{
  "hop_length": 160,
  "encoder_activation": "prelu",
  "text_encoder_layers": 8,
  "learning_rate": 0.0011,
  "one_sided": true,
  "batch_size": 256,
  "adamw_weight_decay_other_params": 0.05
}
Rows from block 3 of the audio encoder of a small contrastive audio-text model, named by matrix and row number. Rows with one number belong to one channel. Each number is 128 + 24 x the weight over its row's rms, rounded and kept within 0 to 255. All counts start at 0. Numbers have three digits each.
Before each channel's rows are labels from the 100 clips, of 14848, where the channel reaches its highest value: "loudest" is the band of the loudest frequency at the time of the peak. Only what is clearly more common there than usual is listed. The data: short read English sentences (LibriTTS-R). In brackets: how many of the 100.
# convs1: first pointwise conv (encoder.blocks.3.convs.1.weight, 192x192x1), inputs 0-95
# convs3: second pointwise conv (encoder.blocks.3.convs.3.weight, 192x192x1, transposed), outputs 0-95

loudest: 250 to 500 Hz (33)
convs1.110:089137114133152119160117094135093141151092158139108129116134120134152118135174139101111146103139155120126086128095141126159136126113123110156177150094113146141125100136167105139104107150156133134108143096146132120115119129125156135083107124173117149058124092105135112143099135161109107172
convs3.110:153142108143113162128142160150087107098127088158122152148131122098129109199119124121120109126113132150145111144115131113157162171135090118094092143129124112154114117164116157088107138133087111179137118117159132126159128173132123174119105126134124117125143154130128139108091097136119105127

loudest: 500 to 1000 Hz (35)
convs1.175:145138103111131098117123087116136138069125171123136099138119104159135114092107119127156120100139117159115093118130149129129100136150163144158099118135117097071131073145139086150144096160105103074136112138122131123105133125122115104148078159118104128111122092109133131166119124109113075129
convs3.175:101109155120116101159126117114130139099115106141143140123115125098109091144114145147094127110111081125112131146142126153123117118085125109109113110134116137126135168129137114165168128101100118146086157106102117124127094121108115084135176103120110153098134147117102122136147122084107140138

loudest: 500 to 1000 Hz (30)
convs1.21:096131107138128167179102111151122146118127133133118106081094132101116179149086127095122154094125107143104098125173124160117102163171098120115166146079100146140157111137160105095083120105114174139106049139123106113149144117136129128130135142152143128096091125171129100092142128097140122122
convs3.21:147174134130121128130133140079092104120134163144155169128116117142095098139140131135121154132084127111132111130102137062073146113085103085157110137142120120123144151116151164113145092146116131109151113129150125135147120187120131133094170101162136161161150129144108114168154101123145122149

loudest: 4000 to 8000 Hz (73)
convs1.24:130144131196063104098153134126141111119175131171126125160106121074140128130113160142167142125130149112132168126134165143103128148135143171169111111142178138118110122120160142110121160143169168137135140137120151107105135161136138109120130133109125168118127158103102113135127118134098146087
convs3.24:102150095139107134098142148176125141131159092153113101128157136124155144130086090130146115114160155137170127123114116118102085155137113191131130142111140136156072120090143080110134147125143091151134150137154138087135141125077131100095137121123081094134129132108117165100123057201148111152

loudest: 4000 to 8000 Hz (43)
convs1.132:099143133105135078120117096128166158127165137108156101114157153103112111128102148136099126108146101090130126195125174130155117151126156152127139067183139115133172142114181124134130177166142128091139125097150074139152142139119105121102139115134126142146110147096119149148094107149087094122
convs3.132:125108138118139101102156152144145119163147175106131168126075145118135085143119100102134107124112125151092151125109156144126136160108149090166141163084072149132109118139164121106070094166106082101115117095109113120104164108142129113118133132140133107137138125149142063081114157087160125116

loudest: 250 to 500 Hz (55)
convs1.164:150142160145149143156117133159082138133135155136149163118086145131132127132169169150105095140077152085106140157130106136135195140162166081130111157115091162111104163124110104116134134120150144143139131107123154151111101110127092112152147110135141147159152156124157108113104113122128110148
convs3.164:102156127123097150134178126163123077171128107117108140157114103127129150118123125131129119140113154187138170105134120092129156134142148101184122115086118129180121138137117134112143138164105100106183111138103068111149140136087108141133118127163121162119108164136152130125082118124136160120

loudest: 500 to 1000 Hz (50)
convs1.171:175103093152121143115125095067139132090153118141141134168089126132152166124121129129139129104151127102126080129121148116113076109092127103186113175112132169112128090142123097113134131147161076146137115076100099159160126114137089152156147143131158158144114134146115113139148120132096146127
convs3.171:171113114119123141123150115149139095174113120136150108156151148146102134155110132091136146142134127151173134123110137075102098128129103117110137134078106098135116140073094088128194144101156129122129166078076128180151120140124122103097152140118141150125137115134130095124118107138112141123

loudest: 500 to 1000 Hz (34); 250 to 500 Hz (33)
convs1.6:126118172096153157137139102166178108099160185136136144093134113128113141110136127120108117085176120104099126125111170110119132162119137099070133156097140146178161177135170112129129140111125122130145101139108095128136107111156118160106143138159113104132157101152095115146110101145124133089
convs3.6:146116132143172151121131127118107145145157114168129145143137098099138140164098114148161116106131115081169142135131178099153121128148081101130144111088107150125115124141122133112150093126113105129133150135122133140128163144177129122135122100122134144149053121145134145121058107123145144148

loudest: 250 to 500 Hz (38)
convs1.108:127122140124128112118119112159168129116086100156136149125186163148167135094133077146146136123135102097085116125103150125110146099093106080125103138158125160144130125137131119152134124112124155101147167131151135146124114137114131154121147089127150143106093155094107160115135106099153178175
convs3.108:095137089128150136107101162128119164167130134129142139124095132088163175121139155110170156146132122144159123147132143118137140139108121119125118106155126088127118113178135078103120106136135096125119127123185116135129125100063129122149085124137125108149151108139111110119177098127129110126

loudest: 250 to 500 Hz (46)
convs1.80:090112152132091151137133156162125137151144156143106073141122132189130157078126165130127128165159095143141162092119115096132155164111130123132108105092144109157136150141128138107080132070094153117115140140090134126162136142139141128152125109126163111085176134174095157140106106129149111109
convs3.80:104161137131135096123152125117101119124124179203152144157122106107136130118119109145130119135138162153139121133165162119133113156078153186135158118148155163123129138144099114149144121091128110111128130101156120142125148071128135101121092114115170091109130158091109117121147166100129109098

loudest: 250 to 500 Hz (29)
convs1.52:153122161107108100108139142116128127123107104180176166098099130134127124128101108180143069158113126142172140163119157144071139106155129125121087144137132165127139090159139088177141099151184119142127153179124109133111117114086138134144127139124109116132110096133117089128145143127122129079
convs3.52:133135141081155118139153146127135170172143091148129111156145133127115156084130140172155120149116160141106137151149093146157145085166120130162122126129106185140108144105103126142134178104100165140126124148100142105144115120129149156142109154149148150131099097105093134165116137100124152127

loudest: 250 to 500 Hz (40)
convs1.46:134129102089117129133122098144117128125107168137135122111123145109138100110133106138142104163125162118152099136126108180136124132162115121141131104142136119075162106109154102152176130103114104094141121072162102119126078165124136106135165124134166138088126119117152151131118126103145126152
convs3.46:131126104136101108152114096127131112139114127109151111160150182103085164137134094122123112109178102108112129095137146129132178161114124140130125153102173126111094124141130112081098119127112128133088135146137136143137155119138141095154122146133091133163129112116095088071179120169103168149

loudest: 2000 to 4000 Hz (40)
convs1.39:071104148143107128127146159125158107154149119122141129129120123119138083086086139148126096144096148138124150135127099149114115139156152134133144131108143094163088151134129171130112124157123102091068164156160154121151075098143139099141100073099120173131153111137098108123140136096137166123
convs3.39:147125165161104170124165124128117132131114138138109119127098189167170134135120135139159149141102121117117162151143135150126136082139140104104116128089142130140107169146101145112191103164152106163187152126108095130139126097114143122159099133175100124143112130162148121133125136109156125168

loudest: 4000 to 8000 Hz (78)
convs1.67:067140186087146099130106104127161170137129099099092123057128143116106137108133125128079094103119118100125140086152137150150098133140122128100118096135100142120155150135097119133147103135134150133122134106080104162095136128141140097091129098131108116086137162116106155131116162132089124135
convs3.67:145113118138159122125141134166132134135132148152129149129131148143133133134127084130099050089094119176120109157142119136130154121127171158129149142122074132135121145124130110121101138125151116102133125112112158081113129129151141117111122110129145140154174105144141137106125169115149157118

loudest: 2000 to 4000 Hz (67)
convs1.56:084083129130120066113116116138152156133134140127142149106126116125156129135139165120144086135119152087149138122105117147142145105137121129181156123130102155118143127116152123105131114169144104093126117099137120107119164112107115123156085159134177140136106134145145090114124138093070097117
convs3.56:139146115120127133079129109193089108161124123137147149166099136133131101122097137114098113066153103191156145172135127152110128155115142160141095149137152129159128154120142124136101118129149076116140102110128147146131147111118124138127101163122133124152126130154116141145147134136117076102

loudest: 500 to 1000 Hz (42); 250 to 500 Hz (28)
convs1.120:146216134130105157135105156112141130110151156129103093119138135150094164121129153157148161143182141139143130102136103093120117116100166095118133112104159136135118161151135113148072134058113148156136110130126097104165140146146120133131140113128096121114096097111097163108145112138131170146
convs3.120:111151169173144146140142116096138162147132137141120178116098132107187124123145115102154135154107124125149110095150138132069115106149095094094147124137161112131117109095132116100075155104139131142131095108161147106118136117134127112139160176147094140116126120161115144135122100143113119131

loudest: 4000 to 8000 Hz (86)
convs1.47:092145111155129079140136114163160129115178131096115131095122093114145096131139114136115126127156111126136160127154129149128118179115149135106121160080150160151174140120132127137138126152131126128085133148078139103114103115162170093121168125116123093145182153158104122084137144121122140118
convs3.47:163122122114119120118109126111098148099145101113094123122140123117103109117140195118122187135146130113135109122137112134151113114148122065154116140105116154109125140110141144068172100073155115137135103157137120120116141119108122090110163106136124121143112153124128129142148120132129112151

loudest: 500 to 1000 Hz (46); 250 to 500 Hz (37)
convs1.130:115142073101120108095133154135182120125126096170115129135179116110114123105109129131152145136162148106125148138143156163130149134107165145112071171139162132171125171179148140107099178149143164112170099130115054100127129132122128130156133135142107112159066150143134122118145136125134116118
convs3.130:134142118143129146135128177129167109129122123104145117132104101163131138136116115102101146121136109163109129126055112111101107181127122142144114122124119125093118126121119132088098102141145089068145132089098154125106139139130142177133136061146142173110102081134102087128154160124122168117

loudest: 4000 to 8000 Hz (29)
convs1.115:136119123139097102132136088124149116093120133132123145134136108113151159192051145157123119141116117131101104123081111145070155112134126151150177112125104146109136121140146123119144087136141157138128163146162148139128155116122172102121130121114136113106133128157189129145078130117133106127
convs3.115:142097093145126139106129150104135152166121142169107131103134152108134116113110115097127126139186118106107168106138140143118129131109149153103125134170105133106120154131110091092114109175136084104117067128123137118114130108152107128105148143094146123113126107143132099112223130116161106149

loudest: 2000 to 4000 Hz (41); 4000 to 8000 Hz (30)
convs1.77:094127129112143141115095122121179125169160128129129135135141146150105132110138137125106118091073121142094137149110164103132148148135146152107132100096113133117146152184136146115143113145160160152106171133085129118105163162119138115092107138154171151121095165126118090160112100124151157144
convs3.77:096130151105143098099112109108135166119120106130077056162170146121142119135147102136093168127125166101146151161132129186117100162171119121101128148128146128134135163116099183120137139111124138144118122136130166103097111163095109101129105132130182076143134137124135130135136072139129138116

loudest: 500 to 1000 Hz (41)
convs1.128:136120122157107120108110129071129138115128092101129190129115146145115155156118109126131095124098094160144099173157137152074106110144121132186122156127102114160127103113154110110132154118143100137151119106118124148091136143121116123108101150119101140109124132109092133152102168166134145137
convs3.128:127138149150112134116172132148174105117125136133160093130155115135096099144135097139110136142120147142110123130098188082122133139079108087113134164075114137126100117133122092074141122123085112100134165115083122134094134124127074128119156123153178116107138098121138060106142090128136149172

loudest: 2000 to 4000 Hz (70)
convs1.99:110107104152132156128169119106077122079181108150120152130167130094124136110133131115120119137103140142133160134113140133153111138108141146136137125147130143162107125130133138063112155187120107147144204156139131126162122095112143084144130142104129135128093109141108140111139138113061100163
convs3.99:112118114127102115164144118102107153136100148126114150099128134120124080119109129110145123140098104172144131114162137136123122140093138134151114070142122106153162122110178129154121140140137119156168120100126091129170116119129131128159076149088147075083137153114086114137155157113154113098

loudest: 500 to 1000 Hz (36); 250 to 500 Hz (31)
convs1.66:101150134117171133115129117158125157152142141167128081144141080143169108147118090166130204089164120127102106111145122106126118140147087098111125109141140152133140144110127124171136112102135121130152103110131102169122110076134109185186171092137098106104166154123115134084144113156159136129
convs3.66:129110110092104150122133168129106156160115126094149095114114105135097116126131169159140124113157134124119119116111129141117096134075118093086156129145100212115144140130142121083143183103117161133170147101149098165105116132152065140145142109098154126144133134137145107100165122144126110123

loudest: 4000 to 8000 Hz (31)
convs1.150:135107144121083114105142142149173088161127145123141129093134121165138095143101138145145124109150130143103142161155135125145113149126132133085111132117088163143093153146129160145149138142067147105087139145065099130152139098131154095081127116122157105135157176133138100135140120105106121105
convs3.150:158163109121131119090162133150098173132172152128097094127147149118129080130118121170101147125152145106149073100149122162150160137112134100127110132118119141132091142104122161120157114090144116124097124151145117108077093146116093105121138175148136110164137138135169124096173100144121126200

loudest: 500 to 1000 Hz (54)
convs1.111:107084135103116151124106100145133127125106139101027120143102103111157138159137165071146177164120137089149144132140173147147099135147138108091100155150110126113137110116145132153142124125120099102174130119134113127115151129105144119122126130107138165120090122163126132091140112114118127130
convs3.111:135142109164167130080124108164158105106127127101134109127095125176151128132140110114124127127121127099140104120101162164101089176152129091115167141109173116059156115154136119129124095131190131114145112115148121115142159129133157095128122042120142104112107098152113151132145144152130133125

loudest: 4000 to 8000 Hz (86)
convs1.51:124176131100146107148046103122099130129135122134144107125130162118121143134132109166136146162103139071130140113091152144142149162121132128158107083130129142074168164160152148139129128151092121101146137098103124137098115147088161134072101136170122104122098110100145129123146101147126130144
convs3.51:157130113129123134174105111110135095118107128066108165068120124144161102115154170127099132182133087111123123130152171103168154094097112121128152096127114126103176107177118119146128136134068158152161167086160105172157139088148155148161140150161127108118120143103127143131122177117159140145

loudest: 500 to 1000 Hz (27)
convs1.135:137145155123096121096117133110167106134130168110087140103153115116143114124148149114144101156097152096102117105063150169123145199118178135107108148144133164135141125123099140127135096100186111144101092108106106141100123085111130143130160143141144093150143149108113106150124111153123109138
convs3.135:134150156121124146128112122112174105100159115143091101108150154132133106130130151119134126194117147140108124138132136074153104114163117159127129138097092128124164118113109116159155131077099157126144162125133112125119096107126139104114147139145159114122128157087111132132138118087142149126

loudest: 500 to 1000 Hz (26)
convs1.25:120115099141103101133140096124132140148155124089156098101144120142104107133125128133128115100112148159133152133128146164107144116122144144108143089154143112130085097105191112135138093160085139117129133206149173143165119138124123123099167118158116175120161121115107132136137145188094129131
convs3.25:116123120081157107119154105109096071152112082125129163193128133105088143160079129141170161109119120111139147134134146157081155139159093134112163131133142140185140167154137156107132103104104122149150086141157081150127120153137116101119102142150127138133146137156113138108106127132150122153

loudest: 250 to 500 Hz (45)
convs1.74:155139095132153120205150072116166121135139104140145125117157121111102144180145102127088130114107096111109068151188123135113108130141116132104095105074109119081141148102157102126126123134150125159137140150112154129129150115141104123141140125126147123132124099109114129150122134108162128107
convs3.74:114078121107141095120128148123098097127139150100132136138150121148117145161092174091128146112106125087104146034123164170088153161112102113186134161118154137127131076181121145139125137149145154131106148109076117149104141165091151100133140123123141090148150089139130108129093135133117137145

loudest: 500 to 1000 Hz (61)
convs1.70:136123128108094125115120121121117125119129127120112095144116135117137061153114125168132155181098150106136140146124131122176119122091118101122106087132125131118145151125169125140130116102136148100125113110147115112120139124120105149167132142107139154125111080110126173158125118123155100115
convs3.70:182113118160101134136109105133097135133104111130097169111193126134152116158154181122134137150118113138113147148202148133203166108073135099130115139133138129097142077121098105122112112139131120130133137139160111103112074164136123149110105173123099104126173137092123185149079145138120127125

loudest: 250 to 500 Hz (30); 500 to 1000 Hz (25)
convs1.141:126132163127090143134116094120140170155139122113188173100095124122095118116122142123110115129147138101083135141120129142148112133203095105141166140150069116144135149139131137147136121130116165142145120105172138156140121081142135134141122109114164141130124149139136137158144085159096117136
convs3.141:096172157119117087114108131138084139160160144125183113120114122120128094140125150115122107110113096086113070124126118150152134138128122119096068117109102130132125158137121140144149115117144162078102120121134098149082162127114140092100125171107093153149062108112097130113117091092170096157

loudest: 500 to 1000 Hz (32)
convs1.35:132131122137120097140165120148164106149149104111105149136116114143128091163140123174127149112159089150087136158135135146163139141137081147076155102098144117109135158107155110136058163135127153080167119140150118156142149151119111115158115141167135129168082183139122117078129144119180099138
convs3.35:126121117130128108154058124077061151136088114136149104089123160144145168131143139151127136149153117079114120126133117137112129119110125155094169108140124150091163125166118087162138144146130144174106125106143116149098142136152114139155126142095087086127161081129110156135132094108127135147

loudest: 4000 to 8000 Hz (25)
convs1.45:140090123102124149147122148162162152141120128128116135148145106152159112116075163111136134129148118170109138181170131096171136155138133130104127132102111101140112115099090180118110111146113123167098142143129139119189143124171104123119105153118135101151134149158125164085139116124138140116
convs3.45:085133135137158115157112135135140148150139120101125131155096146157132130169139123141148172119174097117112119195126062130117137137129156149108107138114136104157103145144144153107155084105122095157153123141145126149144148119112120136102112097123173129185175140119106107093176126161151095172

loudest: 4000 to 8000 Hz (77)
convs1.97:136154118093101160137156126104123138092141139111085122084103085093148117181066105134107130116110185118104168117137141120117120121131151147137135138152137129083116154155132111122117110157125113129153146133147136124084156127142152107134087074124104080143130139108131111124160169100098092100
convs3.97:112172122124143149145114169113139148146120160159121138113116122120120152086095144093146129142094138149138174150108159105114136118131131111157147132125154115106106126149101098074116153168153111109149095079145163142087112093115137128122078132145107153106106131143063158121130144107128085120

loudest: 2000 to 4000 Hz (38); 4000 to 8000 Hz (26)
convs1.7:116136143100150112142078101132170121171132150145110098134126149149132093090159139118171155143106143112094143147130178128164129168128152147117147125091145128144158166159132151115144154109099178131119148102152099139093161132112161123085122116190061135098108187143133090118134140105105140155
convs3.7:123144151183155079126151158140140113153117152126185158133089101121119101115157147113152117123091108162124105142132152124174142160146159102129145129110098121119123123159164091148144117126131147109147124075120096101167125095129128142107146125146164134137082136123114121125138194089115131167

loudest: 500 to 1000 Hz (58)
convs1.78:159153112143107129121130151154133110163135121146091097135113145161109114124092132097129173113176154122123123161168141116133109153144091133085120130146144148128103110141159095090103151092137145134194101161122099130167134134112143153126148170117130097107115137189123117063098100119113136097
convs3.78:128106100109116102127107115102174162117146124104098136095066144134127147095142134120151121097153157105127120123127089125159120115096136087094114146142151114115124091103128113174108114109134110067129130165120169087154137143131150083168119152153102108147191110119125175144136143152162124127

loudest: 2000 to 4000 Hz (30)
convs1.189:106089135141157116138100084119119131191138139097118095120155110133137127132200104102151137128097130148088165143133141125129113118152121145106145132124143114112097112117106163173146098131107083102098147160161127127128104160115152120151081127157132109124118155133144108112093117116105092197
convs3.189:079109140123138111142124102109143151130122092124157073099120125133146126161109114086119146104135136109143146099124078160159140195125120098119118111154163124140150132055115171096146127106171128142113164155148190129125138149099154107121105163101178110137116122075129112108144157142147095142

loudest: 500 to 1000 Hz (70)
convs1.4:133134119134112141140117095111115105106090155113091103127130100108116148155098177140100200144144172120079147097154131076156133194105107104126127103119164144103135171145111147108115129088130129136170136107128096161103165146132151132122104091115129107160123124139149143140129116125107085129
convs3.4:150161130120162165150139131144125130157126094126106114105112135097183111170110103115134129115151161124152138118149142138119138133174187119099133157117082077131159162140102162102133102143116105144117111131115105125112132190129129133100110127110122127138125125144116126107138130125162170135

loudest: 4000 to 8000 Hz (52)
convs1.1:134140118138143117114099132151111069156162176102095162112153122148159148117135087101097150132117149165115118152103121103118147128104147143143165113158132133125146136130094151126162129129154105114180153109151137094104116154111156129096141127137122084182102106142162079112132086126123098154
convs3.1:112147110116098083115129106132133139132107062163150103100137110117094174148122137166156168095147124108128113159117125124122111172115182128114132115156117125093116122126137128155097088130145136102188134112086114110111109128163096112112109130106135123088099122136074146143094121143119095100

loudest: 4000 to 8000 Hz (62)
convs1.83:126144171117102076131115109108157109129111101091122140123186180107131094118181126159116089099099143149077162111152116118143155121128144133088135106122144159132129114117095110136159135126122153135059125128121138152131121134129122135103123128091130112124151142109140156143143137141097133133
convs3.83:137115134116157166126068111135125131117113156105151087139130106141148067163166161128125154137152109088114107160100155102133173137133128130090117166119174098119150087128126137106136119128141122139115154114163133140156126148110155147146157099142115114088129120118115111160152117123081126146

loudest: 4000 to 8000 Hz (45)
convs1.112:134148156105142101121118134118142167112133158092136115111139123164138070156125132134145102140131168133110110171100162104127067115110121125137170142119168130155146106112067144151101128127125130140145147149135120122100140080101146154138097175118125075170094127148123110109112140121136100113
convs3.112:150117089126153123116176136132127130162160182100108161141105171144172117124101087127124046151126142154106162130139143174129155135099134142113166155105087148148104113158112121110091178154113117172118155127131133112108144113111115153104139121123164076152132070105169087130133145094136144114

loudest: 500 to 1000 Hz (61)
convs1.188:136114143121091151124148154119124118112098168120094083121138091093102125109152101107169199106161150144118127168165156095135128091141122128127138130170120143118142145110156060123131169111119135163115121130104103173130138110152128158148150107147122115129107108188106127148148135103139119162
convs3.188:148126120101127168138107154118164133116148187147096139153105115128113127100146153108110090152123119138133160148099116146149129148112117147134105106126146112122120090136119149122131107097127125108151120127154143074134117123105147101127085128161123125121114136159130174141109172140118131115

loudest: 500 to 1000 Hz (43)
convs1.182:151125150115147118132110116160168099159136112111092095140166076152136113092103136143149159115156115159144108126139142130142118151169146108118151123134157121137121119128062117143145146159130133111142113091127122120135119108124116170135112114139116117150101159123097065118136159175099145102
convs3.182:122120130112090147162120070148163133117126065124135067129123127131136118131168111121157142154148112128109098138134043090161110105103157146076098119108114113119164124092136157114166182096144162130116126119140104142149123123143141119097106122142159096134179145101138142094094136141154108115

loudest: 500 to 1000 Hz (48)
convs1.16:163129090085148165153115130164127088114093106158122162127095150115088139154094106114112162102149116133107088173155124130136187132158164150103153134126141147158134159105071106105114118136109135135158132126113086128151145120187122164117133097130143156120143153133127143090105120067116143124
convs3.16:125105101136110127146145124109121108086155095111110148104118139166116131121126166150090160093153176131118084160164057133124125115088120108107110153138117135156122098085113147163128193113132126147163180161128129111194114163158122152125127127163098104135196152123150121151093108155131165086

loudest: 2000 to 4000 Hz (55)
convs1.54:120123085125132129123135148097118095185166086143199122155086155118150133138135129147170120108132157092117110157124111126126151124145126126147104158119133132112149142157175174144112106159138131094140143091103099077126142140142115126142111117173146110121122146131149101144159143136150128115
convs3.54:131141119148142097137116128128103134134125099104107134109154144116130113161131126128145112117137115132123132098136123103115073095162152099089167125108117116152118152169131097144144118128108155180132114101103088103124102129172117149111156060155052089151106134168133156127114114096087101138

loudest: 250 to 500 Hz (50)
convs1.62:143174143104118129112136185116125156097143171164111097113109119103125143126143176123103156117132126095137146151110101155128121151144180112158139144144130164080090133118151113120114145121134131145157095114107134135164124141115081158163145103128145136131129119148099130127119126130151100114
convs3.62:143092122143131135118110144130090126137105138148152121150136161127116151117141131124122152103107130092128061115178158157139135133117174119122136117113100135084135112148123123112148123128177126132090095139172101131123118141150157105115098166100157119134170135133066131126117137146112123126