Weights of a small contrastive audio-text model.
Model: 11.6M parameters, mfcc input, encoder arch quartznet, encoder norm batchnorm, encoder activation prelu, encoder depths [3, 3, 3], text encoder width 320, text encoder layers 8, text encoder norm layernorm.
Data: trained on short read English sentences (LibriTTS-R), 67.8 epochs.
Rows from block 3 of the text encoder, named by matrix and row number. Rows with one number belong to one attention dimension. Each number is 500 + 40 x the weight over its row's rms, rounded and kept within 0 to 999. All counts start at 0. Numbers have three digits each. After the name is the row's rms in percent of the matrix's.
# q: attention query (text_encoder.blocks.3.attn.q.weight, 320x320), inputs 0-159
# k: attention key (text_encoder.blocks.3.attn.k.weight, 320x320), inputs 0-159
q.79 092:487546411472461516540537529554509447473532422463531521514586560551502489506494547480457512533438485438479510537519489542555458457496499404482557471478561488507471476502521503555530456542509507528511466471456424476578423462580561516542546501500535490476459544502511485537548521521520518411487514501575522509550567468525460514399524525495446514469515455521426500566460528519475476623482474535521549499495521518477500477488456504470450561508508452442505485544516506560558556474519462
q.80 136:539478431514495481461521470509508508514451463490436517471439539607523403583437549464498472492486495452488470509536494478503505486489505472497511523492464509503526473463469550406433446484519569469554457491499463501513545406501474483519496453472536467516559549591516475520520478544447535513514465472443550578482493484431574565448528528567588556485505456476551431510547501507435497545535517515519524555512480544487555510514458556543503495472447472420543484453567522481577540481561513
q.81 134:479477484470469547528502411447462504548479467485582467504428494497490514565491549485577553496511556491498485469497495474392483476513576551477463500514454529463545441582522600498467552476552486517511503516498456518534464449473541525504488516495488469527588457542442494480450455583442542485582486442559438529468520536460547517408535543559565557548441484492447469515490467442557521438507484503520557451530556531549481546473449578494541460519498464458506507445527506443505556496534460
q.82 122:520523554550540425471492494568528452471534453513527455533476518474489435514544484482489527531573544429500490491469489482476543536520552603528488508464553501492493452587600542562467609450477472540519547516481567504461509535524524488520458469490519450468584515416467489501423554531452520460489487483517498461474512518502400497497518518580470451499475510507426484443486558535509518501507518575515451438584515554464560500477523454477589463534549455579426483499447498512491476541478495
q.83 123:462513511496516532472546535551531523529483495472492537476537454494498552485552489514430494437508432484501449528532490534515494464437406487453533491499527437498491540474476463506527442509551494574500462519479446531539521444524508483468521440518477517492497475494495446499544493461518429481487509521460541569555440434527475435450454461456468506448555498463491507505556542529450532590513485559572530524432433503545481479520424528556457553414525515482516492550609411577590531475488460
q.84 116:462529489507461512460460515496456517464472564526528511591514429436539466489495467495454545496516487493560519498447560560474493490478510518465511461532589499530566505494421498535510450495480521536436498528394528540583480526438585509475526509492446562441518504486528491492523447463446516487407487491394451456514527390468514553488467536522465499524532523524508509414506490478532507512497409489528554512421443498517587467519478530506509473438473559505422495513409535512478525491490466
q.85 115:450520438432410492502491426437486504503523467432482480513498484513502401596482605496573516519477517598523496475510564462453449512544518475485502428542471574493524494477442569412472488445540571488513538467480514528531523427488481528478481536454513444500513481592444469490527481546528469538529529442508486490479475543476576622475521507536510523506481459523517488491492442432537519464492513490413570503490519548473502543500520540457466481531470471486526498453528541441495531464538503
q.86 096:563567521521450467488504494450535485499571397422512481528500535476479526582521533504413550550473569517515497530547523458521470530535452433444494399533390513496496525509467529448576562503466503467441519458500467431442520548545484495504540595466473504524414568426494514542525478554514510453465564522519523540425502521526506505525527540543476490506490453500483514496521554531518429549518497446567516541512522538536478480471526524514536552549464593491487444492534550543424464520534515
q.87 077:465474460449496557522519497514462479496567486471511492463575441465511463496498509472498497462460447513458435448483543528471501486524534395561523514561592537558625518528499486555488478516507510517525497499419462526457485502501563531503506504498461535503478501513500463474502491498461550476427559587494495403503445476458481484451520626477411516501515539486490477428440587537541511552496523508511495468517472456497534511493470513505466502460514593500532501506499512519573498460457508
k.79 093:524431515485528599486483449521521457467457517523421431472462572523481473524501515440518505564505544484512488486494512517436491441424522603543450547574487487478537389464511533474478540501493557514553545484506500475501463484454503546553483484542432519571543491532542525460431535530491544436497457469520472539468507502507545468528576524539479492577483552502420457469463471529468532524517493519455508497578579527421442438450528521494510426490501563511543505412464511479532535565485451
k.80 121:485463511490520525454550459540516527568354557505495545554482508478498571460595481451454610467483472543496447519472549514490491468468525540401393446469499527534514496471528521496511515546472475504527445564456530509486533531526496549493455516560508535504511520521434484475541570513538411558513490551537437539447504517504422535452472542533486550482478516440554510505475534471533534509505422547444490436458506486537494491520459424501545461551431518562537508522475516420501517488500520
k.81 146:476522505556555472427537549568477553450509540524403562525554456520509495440530531527463427481483430505502523552488521560530523483404440457483602526529605443470431567440428453488487498547482480539497490518512530512486457504507474452464558420486518490464449491466519446513566557458498429501433494541486524505550508475563495516558448482506525447449551533517570542458530472511474517568510490479504508470419436476496500487491574495516494525434483479475495542557497506530522521481488468
k.82 126:545518457537477472483434501500467491516471443545548413458445519436532497596530491529473489513488529513416477459527563451411542555505603557577556439525506536568474446504517517500511521497559485432511478437492501492563473508412494512520474460549487486485471478522505540463423505501543574554437443400517469511459482535438536462445602485542483495535439474601416495465478502509491484470564502503430533523519537460456553519527523534520463494570539545473453465456522543513495493532471449
k.83 103:478437516521557471490505423513550500493435543560436565520565461439458539385513539493557548419509504516524472516501450524493457434456523553521405514551469545510433481567438498489454492469494483494517478561494552474460549501505469473439516508511548547512555475488518495460529512456556457584485481523495473517471475481576472435575417476475565462451489567507543502488557468521483539437410485501529428433478506452562430519493534487513592452419513460524528572493502465418412490472444534
k.84 134:465458465502517562532549509494486550526477565499475469464486440544518588440550440539541464493507458495557463493517498507510479443554564541511528514474529454436524498498507512589484495583540406472471501547528424463554497471502535511461492448425443424526495476499507513487521532476499423497525567545502429492473489510521476446528419452467484575421445480486496525537449549531529565484514465513503513473513429433552486508502472522525428518470536455493442553543500429443514535516456490
k.85 102:475502502513520479548475472583428416543492516492489483523477544450527528507548471527511557504472598443590555458478529553528516556570534497512397493490490501489499482597526513468459517552542443514537457528527570446497497569550559485501497436504496540428573471442506554575508540529409549498479516490465532444465516520474406496483506500495462482455507555537466422509411507446539480451572488535533407466539550452516453466464436590560516470490454548436442440463481493479536467501509527
k.86 095:509538486513515565525478562513428550462493520491442475511476551514552537556522503541442511556479514480561569573529457461493542536509441462530488472556490540493584526479459492460429533448515481469514543492549554599370428490504468468510504479454503497478467461441504491487523486525432543572486485578488453396478488545474479514507545524533538414499521504509535464496544493566527463480498509450509523476492487459421575448515587490497472502445503517530513519413490479525453448454460516
k.87 083:481543514517453513473524440487496569548479511514413546476439486420432529471502484502455521536519430509503526529547470521526500410452519574448434529443424457456426471492443546440545519567523490495486506527554505420580539498484497508479451543590461529507517508513520452597494518482544476508501542526483510570570424536577552454506442445489533461482488492493501562482498384513469494505517427546527516479504536481499516479528481458535497514525509546518457416512512486434458530548473550